python train.py --model="image captioner" --train_examples=203450 --vocab_size=6471 --encoder_layer_scale_init=0.1 --encoder_inner_norm=false --fusion="cross_attention" --decoder_norm="rmsnorm" --decoder_head_dim=32 --residual_init="zero_last" --shampoo_beta=0.99 --precondition_frequency=20 --one_sided=false --adamw_lr_other_params=0.0026 --grad_clip=3.0 --batch_size=64
Rows from block 4 of the image encoder of a small image captioner, named by matrix and row number. Rows with one number belong to one neuron. Each number is 500 + 25 x the weight over its row's rms, rounded and kept within 0 to 999. All counts start at 0. Numbers have three digits each.
After each neuron's rows are labels from the 100 images, of 14976, where the neuron reaches its highest value: "strongest on" is what is common among them. Only what is clearly more common there than usual is listed. The data: regions of photos with short descriptions (Visual Genome). In brackets: how many of the 100, against the usual share in percent.
# fc1: MLP up (encoder.blocks.4.mlp.fc1.weight, 1024x256), inputs 0-127
# fc2: MLP down (encoder.blocks.4.mlp.fc2.weight, 256x1024, transposed), outputs 0-127

fc1.573:514536522487527540482485522478491493478481493478556498496489515517496483555504447487493506487486496503510454492476482521480499485469507463474512511529472470522480508483536488517530488505494474475469492496492519488519523457523471483472533465468523495511476468473517461505504488491509483499465525540524535520486483510500561457495471523479508485473533468513510476541514461491469491471535
fc2.573:506504470502532510509515497520498523476522480519484530465482533480513482432469497465504509490550508473487553506511509538489489503489487494504490502506544494470490528542503413501506477524503524553490441495463491500484536507444523538548472534512505536488503516486503520533497473484515493477456503520498454505496477471500449503472499501511499476525442512480507517484492504511546475498493
strongest on: text has "green" (31 vs 4.2)

fc1.374:502536511459546498512512510548502522504476478508501522489454545509484476537473480535498508505494484485514511480512514512489563497487473478484511525471496491512496553548476502575528506499532484515492490489486499494501495541502499498506496542517474499459522462524480530483509504464529533481473489529538462500510513476504452489485520485560464507537530472481527482550512496469478530507458
fc2.374:550462473523508515504479525488504487511532511463501479495498472490488504487483542492463511499462491567527497484512521520540491511466488458479509487533475476542452530525479525563458488511488507469495507495518491466535527510466485497501532459458508457490494501459509517512481410485509454524507547468481519512505531474529505499483475483508518507521496507514493517485504502480547483512496
strongest on: text has "yellow" (27 vs 2.5)

fc1.632:513520525512527523465503461509509503503517517476490489432474490520483565516483499515490514489473480531490503480494509516500494492492498512520500489500532541499495545514450485520494455530523512487531509510493494487538429503519523525512523478496519517496518569472499483552497537438537459482507559521454456520466497474515522487496482491469515519470480455538479464534520490468483492531530
fc2.632:497508508474498476537492539477520504520485538534522494520539507488506482522496532470508502494450469476426525472494463519537498453497460498493521522489505522536504493536518479533475489482476514510486486502470490526490546502523521505446529477504493512493494485494502519483516488494466466524470492482518504505510484526445510507534517503448477515506477485513501506472571483489505464523474
strongest on: text has "red" (30 vs 4.4)

fc1.724:471507537501444487510489487515530508503514521490477524517535501550502524470448488496482473532490494500440513508539533483521497469480489485480505521563569475500494481477467499483550470514489480486526495455466486515489483523463501500459489519497470500469550503487495505471520494504494510492468505494497521517516503487538535485483484508523483475514533487462489497539471534509533517484492
fc2.724:510514476494496493520516538490549494511485470521496508482492482491524504467517492526510497495503497494501496495518501510456479467553541476496587498482505495483498514507519480515460504501495559496505476542489501470453496484510442477527498468495496516484464525549524454515472506517458524509500501514506492563502550495470524479482489485464454507479487516494456511488527493468501516494471
strongest on: text has "blue" (28 vs 5.1)

fc1.347:522578467514519520556523493497505502503480522482499492522542498466484511496493526496500505498521497529501525471504469470461499504503538478513524490466487512506483521529458499502513519544511520467421491500501499519500491526511534484531480475490519498504466499463472472498519498487541468488514534499489510544497506496498520535496513481496483473484504498489491501524475496401509507504493
fc2.347:497478521528536519495499479476468498531493524536480505518495534518486487499544454495460541502471474474493503508493505521497509499515505501502502503511513508462534509488469515444494482507530502467510491462478525488503529479491539532518519480500508532451491488544489505492494485461478510527485490495493482501509506523477536429601480513517456499505459471527473514475520510509503498497526
strongest on: text has "red" (27 vs 4.4)

fc1.223:500504478519488496493507506544490505553494511492494487473533505541472490508489546510520509521479551517504506522545503476493521503508519497497511489514469488515501464529498499486503517485505435486537488512482473495541505512486513517480471498481460493485501509461477504548466548492519526496515454493447488513480494480513550516454501427515476511538481474493500449486526512512510479505539
fc2.223:472510514519496493482487464494527481450469521510501511530494521525512473532510519411553496488519531505486480493507502482478510500489492489492498495496512485466490529488476449460506504500484531515523512455521567544496488499485494472473497483515492517500492535519453512464491474495490477498486498499500484484539506491539506501495491471519499516508500502512490507488470501438496534511484
strongest on: text has "red" (30 vs 4.4)

fc1.17:509541496472534501487495483485500557494518508496507541491548536496551531486481473479502484518467499490501524484486517525541496522528490521528490466539476508502529490494492503461517468517486502515474508504523495502508542534488489516516496537487492506479509501503473483481471474440501436461477482481479532470475511475532515523503485502497515490489465492484526523496515529485472484479470
fc2.17:478509505497528494500491539503503450502537492528515499500492495514432491509577484514485478465468474500518535464545495496470486503448488497522482539511489537542490488508497514459520476527526504491493497467520505469527466471501507479431457468477459523511519462479528489516491474490506515501497527497502489454451503479559549491489479502536496494514496447541470485498515479509483484535520
strongest on: text has "red" (31 vs 4.4)

fc1.543:491456489558517497486493488516520525521513529496447501551568480534489524504490510500483504507482449510494457507518496455510509453511489516485499475449469538489537491490487503535525510506500520514479476529456489510502529468506486503496519496475508477512488505512484460488510529515541494498440527493488481533485518482470509539493527496475508539485450514513468511500491488495468466483514
fc2.543:518530541442513479484520498486506503547499483485501485492503497462476469512520505472502537507512504506551545561498527527500508468558495526544481491468524516475462537496491484508471490513510527493521519487550496457521487507502503493496498514471495486495487498539469525502491497512444499552503501485516490486487562481482536485521517484545509525507519462493451506439514500451502488499586
strongest on: text has "red" (25 vs 4.4)

fc1.81:474500520522484471488501511505493538552521497536500486465485509520508494473512493498496494517492523492493544543488480485516507534499498509520533505526505492527505468494507499526508499500493506528496487449498515514517506431454458471538468562492469537506510501466486510483483503480508495514498537474492488472533473460481481496520468530517497532537517445489519501515514506471525518521532
fc2.81:535514442473496501492550500515485476464528528510514521473493495500464482488463496488510479504522503517510541514494483492518483497499491494487488520529487518492525568489505532492483508500455462519472514481484497523515457512509555529501514519472535509435502524494519492490512510524447508487451481496512511490520492540524482489467517479544510483490490544500501525515514509481461529529496
strongest on: text has "red" (28 vs 4.4)

fc1.435:556495525505517539519535471497456481508494526493506498477493513566482496496519463497507483492504515556504531495513509484469518471487529519545508513462515516522456493474538538523508494486491494521510502495527532493559468550497465490474477485508508471500496509442478509525503548498529505511520522527501481517479517456483506511468512563495519498466490470527463504559494476439507425498496
fc2.435:500515500489507535505475476558496496520498473487509537461525472521471496511501500516535499517519489484481528570485477525472446465506496512538459496493495497505465425527460513508485512510491537484512496514498453531457512469498480510480515484484490516495507524521450545494514462504495545506476424523496512523526471521521512495540533489481504495523514484499514502536501510509516523445469
strongest on: text has "blue" (29 vs 5.1)

fc1.123:472486477520481516484503540488478465522502472497516520519520521516500490449518496528513497540558549492545559466489509478504517478504503501518500504529478514501488502556457511516506502494464511518508457486491517504522510521520492486455485495496523506470471502461521490508499520500451496518451513504485516528473522491504507524507506509492458485499492471536511454485517494514482504432471
fc2.123:496485520459496518500468507493503555499504472512521484499450516538516503478492538499533503488475506504475446544490488485503426527497524502516469479500503503459504506500487527525506477530480453496550501495517516453468529503506487519521478502516497419490571518488483491487502511489486564498473496477506478473511455469486516519469526500484523550450503480472507539515511472497552510469499
strongest on: text has "blue" (28 vs 5.1); text has "sky" (25 vs 1.7)

fc1.307:505546496469482510520506513502493468449498504505534502502536453514530476499514500492459488467492494459490522479535468542506469524483495485489533492534466563460498480478499470502487516483463510532490482562533525500509475470499493510492531506483462475519510501473490526447526464480502467503522500528465521489531467514452513531518507498505526482479475476515518490461493516497540469479502
fc2.307:421510465516514465476509485492515542507499471480533511523504483503460497488490462572485536489469496511517512523499520508484501489523533455485490486479533551509487493484465493467508481508498462518513492467509485552507503448463475479488471505510516507501491512504496525496496533490488467516512515504496506491488523499515479464538566519501505479455512427500520491496535453515441485477522
strongest on: text has "red" (32 vs 4.4)

fc1.370:447487517451474516486515480455501470509515523491510523498463499517508496499507484486504538517536482507559545508504557504566497503474465503446513484498524497561456505491470486447539515472519478509485507531492487511494517524509506472519561484451493498529482489449506481508506468494504491473464540482490512506522520493531516501462459530517524458514471490488513539519547460476482425497525
fc2.370:519475501530515472437496479497496439502514488543420481516562473483491523490523551489491498492475503475487499475508500473484502482548467484492510514502527515493503510518502480490522527489496556498480485500485540527539473485494479472481501497446502480483518512503503485504451475491478505522531530476519438474479491511503494484580505478501509537523484494525525487522482499478513503497436
strongest on: text has "blue" (35 vs 5.1)

fc1.568:516492489509511506459468481526491506486499531487459476534512521522486454492456490504505495424523554504511513560495501475509551479531479523471524548544504544513537497496504501495497507522499512509496517459491474516503542571501511554466466517520491448522458481490521499487474519536561477477511517481510504515486475474466490473524488492472469442499483469520503453480473498495447458460465
fc2.568:526554492495457483515489484518516484495516451509503516501494444495504490491509504532528439511522534493453515496484538487526456487486490502499508476497468513482506495453552446471447425527502486521522507461520490490528467502526497525502565450488510480514508520477505487509534482535488476494503496504495534490486500509508470503498580544478531495520462514477512485505488498487507510473516
strongest on: text has "blue" (25 vs 5.1)

fc1.196:470516521475541512481482518446489511543486538521546525511513523500505487504482485480496460531436514479482547507540478446508491483496522494486500503523469505510533458516517542490509475490514442514534506511506503513502543498474492526509558441518507495488510516461475487502482492475456485510518514494495504448472498487520513487464507479450495527500501513456495465550495505466508516470494
fc2.196:516454548456536475501494497461542513489484472499490487515523516482496468496487499462497523488496538479529481555491490490490475483488503463483472534512534536526491488443507537488454528493475547494501477492501496535503462489506503482510470511514523506466489514491487552515492502501477499498508467541525526495510538510486491521471520495511503500486535515513497518531504487500464489504469
strongest on: text has "red" (31 vs 4.4)

fc1.480:484567522450570525468494505522526518520505516514499539523468503524502521473503487499480536484510510506507471569482512521548497506525488491490468477500507493499519481486524521549507437516551477546469484566490514503531468496496530526471499489492519503517478503502465496495461497439506481473489547532489519481500522482512530482552467490492520525472439525475516494479500501494551472455477
fc2.480:510543521458528512523527530511506555500496528515502517533539453495517499497498493488523548484495478533506518548516493472514501509509469461553499503493537504478498487488470536502548490494432502494479486485524503517494508479475533470470548468518533548500479504565464520505440503511487550501489507490538460448517516538466471504486520471563523495464479476508520533512507519513498509490510
strongest on: text has "red" (26 vs 4.4)

fc1.285:503491458483523456532505512441502508495502507524491503531546485471480517500479506483531530460448571505486521523541499435487482501526482491553517514507508499507507508593511529461478494519506496527515532525469453442546538497473495517471453517514490460503500490465451466471440517479502512513489472538506485521513497532507533526495536454499494532494541476503557496504497518506529510493486
fc2.285:487510494521514498532517447494530444480535507538481479473521510541514513503497569459521486493529476504521450522535515464554506504471531506480495535521527514466510492532521487531484503491463455467517527467497538525494501481511518468490517489528508513498446538503514505502475499490532456463506526492482481463475505483498500516476530501547501468489526513470503501457492500467468538447517
strongest on: text has "red" (25 vs 4.4)

fc1.593:481509475531483504532490490498505564451509518512490494489504495515512493490470484497501543532480475495490507487508506541483513454500482447524454507472492541526461508448496489469490492530485450530493506500543526488501502495527489505474510490494522509507532507507508458493453471541479477448485527544550468513491475482479508534539498530473504502504476480500446526495497488466496497529508
fc2.593:521521502456514503479524523505464511482503484473531511514511515530462459477510534502485554490508478467489505477500479445503500537466493446464521492502504494519470457543488490539493533467526515509481489512520491521558490490525519478508520545522473482518458474541499507498599485498529552564487498490465505534501501484524529509510551496506436474508511521498519474502500489468501509515508
strongest on: text has "blue" (27 vs 5.1)

fc1.733:499542474458477484529474495493489486461514560511453488524481527474504520519468503513498586526522471490510522535509517481478512498470467471487529472514466497529510504455490551472507502526488463488488519491495463492523520487532473483468494502483479490497479474453495472484529497502476561487474539464461462530504494516565518483504466497515538480551491473520503522495498539481487537489470
fc2.733:496496529542498479485472472514504510498533529498449507541525474513478487512532538481506467498470467481505498481495513491541506519515487494513519499483551481515537522538512467477544493513513506494502512487447512512473482484508544492509563497448525485476516509509486442499489495493492475478493536444516478484485502533535519506554491485511478499518505492495512482525497482458534532497473
strongest on: text has "blue" (31 vs 5.1)

fc1.259:494529483510469527515475506495512521506480513494495482487524507531462469521515481514518516507559563519511492515513456437465487534531511511508434468537464541492482503519506502489477490510419468495500510474518544492520483534521496491420482511481475498474506461530470476527478462513501499503511509498467512498531473494493490515505513519529486482491541506496542462473487528495503538465522
fc2.259:520516476481471468521502476423509492513447477505540470524540516461508479475474467511512527557452499495556465505521500481519499507487518463479538503507498526522512518532482507516493512500524509522490535479501485516474511509454490481518524466549487503520479527523534488495511509493511457503499434477515521474518498511492544483463539510499527483494524460495471470475505503470480488485483
strongest on: text has "red" (26 vs 4.4)

fc1.746:457518506482519496494505491517520486478517568505503489493509511483529508476544509502495514483491512514527519501532537508533493503523493470480467475433508493479460508497492501460488505456530561474563502537520497487519516546487529511469522543457497484503491516499514518519534525478512480528490549499507505546534471434470473508508505508490464484525541487468477513486522481494527559498481
fc2.746:498492498502501549513504507497492497490517534502472520477471522524487523497487529519472527468522508512472508497445484452499527446501480501498500484494482500505515555499579500519461504488523545515480514474489523488555523501445497470501441467465498520537461527469526487492471487518485510492458471490494508501514498530556459475537501503539507457501500492517510507503486513472504476528542
strongest on: text has "blue" (26 vs 5.1)

fc1.119:512503459495522523448473490513497487494546446514483503440513522506460464507488498497537543489521506516504532530460502508498500477505475527534517529489493494470498520480499460499505506497522569485523490491510511536537510525501510509509457492537483470507450509497528537482480482523485501480471518492517481549475535491490547518502510553477478495482532494508476487559495514463507549466515
fc2.119:489464456518545494491476503502467509517450496499491507450405495536512471466499513497518485519499523488533512553484523499500529460503515494589473491522514522528495462467499464510534505488505425494524516487499504507481472530536479503463516462467478498556531479479476445514498491509481468494497499518501524485491480472472486508483488490483511495504468471497506484507499522515477472519478
strongest on: text has "blue" (27 vs 5.1)

fc1.281:486501497492520474534518518525479496507479496513545497455482488510516534543475508495493497486491508535486480507489484503510472503500472484515510511485469473540490506508452490500502465514469628529509529517488490489492533502493516527522531438519484504485454523525504532527489477460503515498489481489506497509494527504494474518530543508507488509471480473510519519518481526441486511544474
fc2.281:507448487508471513472501497487474448519530494463453536464518474496490466512484518488505517507481537525525516533488494511499535480513533520510467518481495488475481548472507492501571513477509508477466455514498488514509489498467547544479469546450497496476539470505456475522503530516525520494501503511527492546493506498491509470481488498497529455519512467503501492508515471521501496500505
strongest on: text has "yellow" (26 vs 2.5)

fc1.636:517462552523516487570488516494496525481481464548488491516535486470521528518485529493507542563455522493475566506541554453506538497482539487516487473484521503513475499543519528509473471499494541467484516518502472489450485502506494510486503495504488502489480471531513486480545494486507475463504499529537475466522503489484510497532493496524541534518509496482494473517536486494522515476483
fc2.636:509520442510496513486484530507507502483501454462503512520495580510481508522522473438469460478529453472482480504507499502508493498567462499506463465507496470482531495474507479501491514517494470510497485481502496501514484486491500443507476507528519520514526513441500494465530461518496487533446497483490536559500487504532537511511481532515469501525545493490476494458480492519443494504477
strongest on: text has "red" (25 vs 4.4)

fc1.22:518489493483518504488504478497495548453549495520502545475526488454512469522480550521501531557519503518539539529468526503489537520459509550469481469488504517498493484448524493490475488512518501475491499512506503480485483451503509501478507522490490500521447481486509492500499517506491489485484576537476479527501502508466542541516473476527472483506503499513522510520474475449483484477512
fc2.22:479478503541450520503534534479511529480509493500497501517491481484535485524544498525514474491507486535537412485500504473529486520507521516547505522530539531470494528546483454512502518515486501499498494524512495518495468450527469519497450463524489532532546529486491485504514489500505512518487427481456553472516492478527464469476522502424510492517473521502528493466469515492482515489484
strongest on: text has "green" (30 vs 4.2)

fc1.458:428520485496567487509467481497531540481508470496530519507511528463481501494513491496494514543499566517456512451524460504508507451545480482496522552512548499535489499538524511517509461500463516493445472504515486517465531477469534528508522497486502464451508495513504496466471484516527501508478523479518493517479495454506558509512526528532521492487499488478476520499490493444479494504514
fc2.458:536506486522536481537487483454485519498509485490468490463518555510498500496518530496503496490486495468497533526529471460458499453502517528499481495479493509554464480502505506498503537537492538454518468461510499528512515504505472557467502459515443532535491492529499505520491499479505512513518508498507493478471495524517486485479459490526480502519461536514463487462532530508463530437523
strongest on: text has "red" (29 vs 4.4)

fc1.139:526526514488482530531489462481503537492521526512503504511549515481514521496512504469517491500504503498508505490506493488519505564489475513478497520517514526487482498487546488515526517503503462503494512483553516472470476502526479484488519541517452504536509462528458484542542512502492496459506501514477516505497513439528499549510511498502515477498553525512486462530534520516475482437512
fc2.139:540499460513479450483482515508441510482487509471439439460511487479474521445511527528486511493484514508468499524514488467542500495537512497496513498486525501488508496523489476433517460441461494521509465505487496519538505493496480475523483494514530503546521518477490499529492429494520461519522509494433482499459505529456458475506520517512490490488500479500532468474505475503534516535478
strongest on: text has "red" (26 vs 4.4)

fc1.611:456535483519503530489511493492513506453525494518510509510515502498526483538555496518519507506521507492488519525504516510497494493517477503511485502526491506496533524480478492503501483491511464476498478495519501496506460472477525464467503510487560531544443501455480488525484541510480502503497530501508446499523465498524505443521504525508526537475526478408517540482568483479518476465452
fc2.611:500470509487477530523491537512494520485537521521454485541530503443515563503493459518523526490545491581521504485496499446484489498485442488501472496484514481484511524461519510510524465539513483482518548494518496497477476472515519514459517469501466429482523509488501478484468494501512436515467493503535459520511474499530495529512485477452500491491505503491486494489446485464479498501434
strongest on: text has "red" (28 vs 4.4)

fc1.709:527477533489468542493516464478485490478474528515477524502546512461526495507531486504496463549490520511476483488495560493523518507548524490499505527487488525499531470526471489484510466528507531509531501499499421513528533497523493498522504497547504503535470510496419484519471490507489487491469507482494502483495518476491557468480516485504494519491493471542510531471500502439504493479495
fc2.709:488495533495489490550480514494482533485513501514496516513489500451512463509499572527511527527483502527478485456517497544500506449502507452503514494506525482459479544522495437507509501486537425515522517541536474501509494451468483539489521542444511518499497498509517504553505496483465423485448486544522509482475546491489510516460507498499506538476472454466523491453529485516527487482508
strongest on: text has "green" (31 vs 4.2)

fc1.633:496481469464482517517489515492491487449503483467522507490498489482492483497508476450504547506504528503527505509511514498488477529562465450500497533505492500536493537530492542485510496481495508501489510476548476533497521493511517520486553513547490507488500509452508501499505479485477485506471505512494455491451512519484529507462501490505477460502488483484474540506463538443524471485479
fc2.633:478491511590510529501495501527483541512487498543465506473575523523489455493492498516489474501461481575510523455520497507517497491479529556508534479517494499511514481536506489494493477538481497521508514517515474477461502519497467528471458516524485486539520442482579467483487535534514515519507534522523528469474480479489467534483465512467518514504475485493514488500527465557503505507554
strongest on: text has "green" (36 vs 4.2)

fc1.35:495547470519498495484485502502493523554479479499540489500521496537517450464454516526479503527559545492460524552494462520469510521526488518482489520478492515459544508504490501490492548477470498530548521511491492525509510509502490564535475513504497474516508504458507522466491486509469496503494493508473511471496528508479477520482465468502473447464515466457503471493520500488562514564492
fc2.35:518498478507487509503485503512522492474475503498463534526533513472504533515484458485491536547484496532485551532476494511492494487497508513516520528516425484501504532511523439459490493427469481499506480506468500596505482474472517490510502476507482512511483496561476468537485535487446515502519479468523485504515488516527509516535511471543503504533492497524523569473479482517485515487524
strongest on: text has "red" (29 vs 4.4)

fc1.333:527484465489529524456501468485526521514519493504513503473493492493507501499517514515481469504488530523493539454492501536545480527491486512486509520501491505484474492533544492485507490428447479548532539490538491503511535520475501489540487464483511474503544504479495485497561441507483483500498516476505549468530532481505537531446499501471468501469569500499520480501511507497522533521490
fc2.333:515487466452501511525500482523521513503518509485500476469542524510492493491517501492482503536524484468492510499501472469534497483517469516506531482507490514446475484466491524459502524488508501498505486485506491504537509484482501524507537534453473498481473523482515512527518556454501501531539557472530459506476470489507522519510481514509532488486530490482513484506515549493446509515521
strongest on: text has "red" (25 vs 4.4)

fc1.607:499498513568505477481518491467500533512500526512448491490514520483495504477490488521521483472533475486509490518524512503501435461481497506517514504498468503463522524514522496539525499501540523488527493494489496476493500567486488484457429497521526497486506499488493518489498505498468488502512522469508462546493506493501490468523523485483493492487516494468492462513523489484510498486480
fc2.607:497512506516530501526507481489508501468516536505552527493544466484460479515447529525496523493526446511482510546481500476508502525519508518515509495536489527465497498517441509548467501517493520503546529507512495531500500464530460463515498508462499540514507489510486477499476510488495492503466491515520457498475471513503533457501494516552482508520451499479509495510528478511516508544508
strongest on: text has "red" (25 vs 4.4)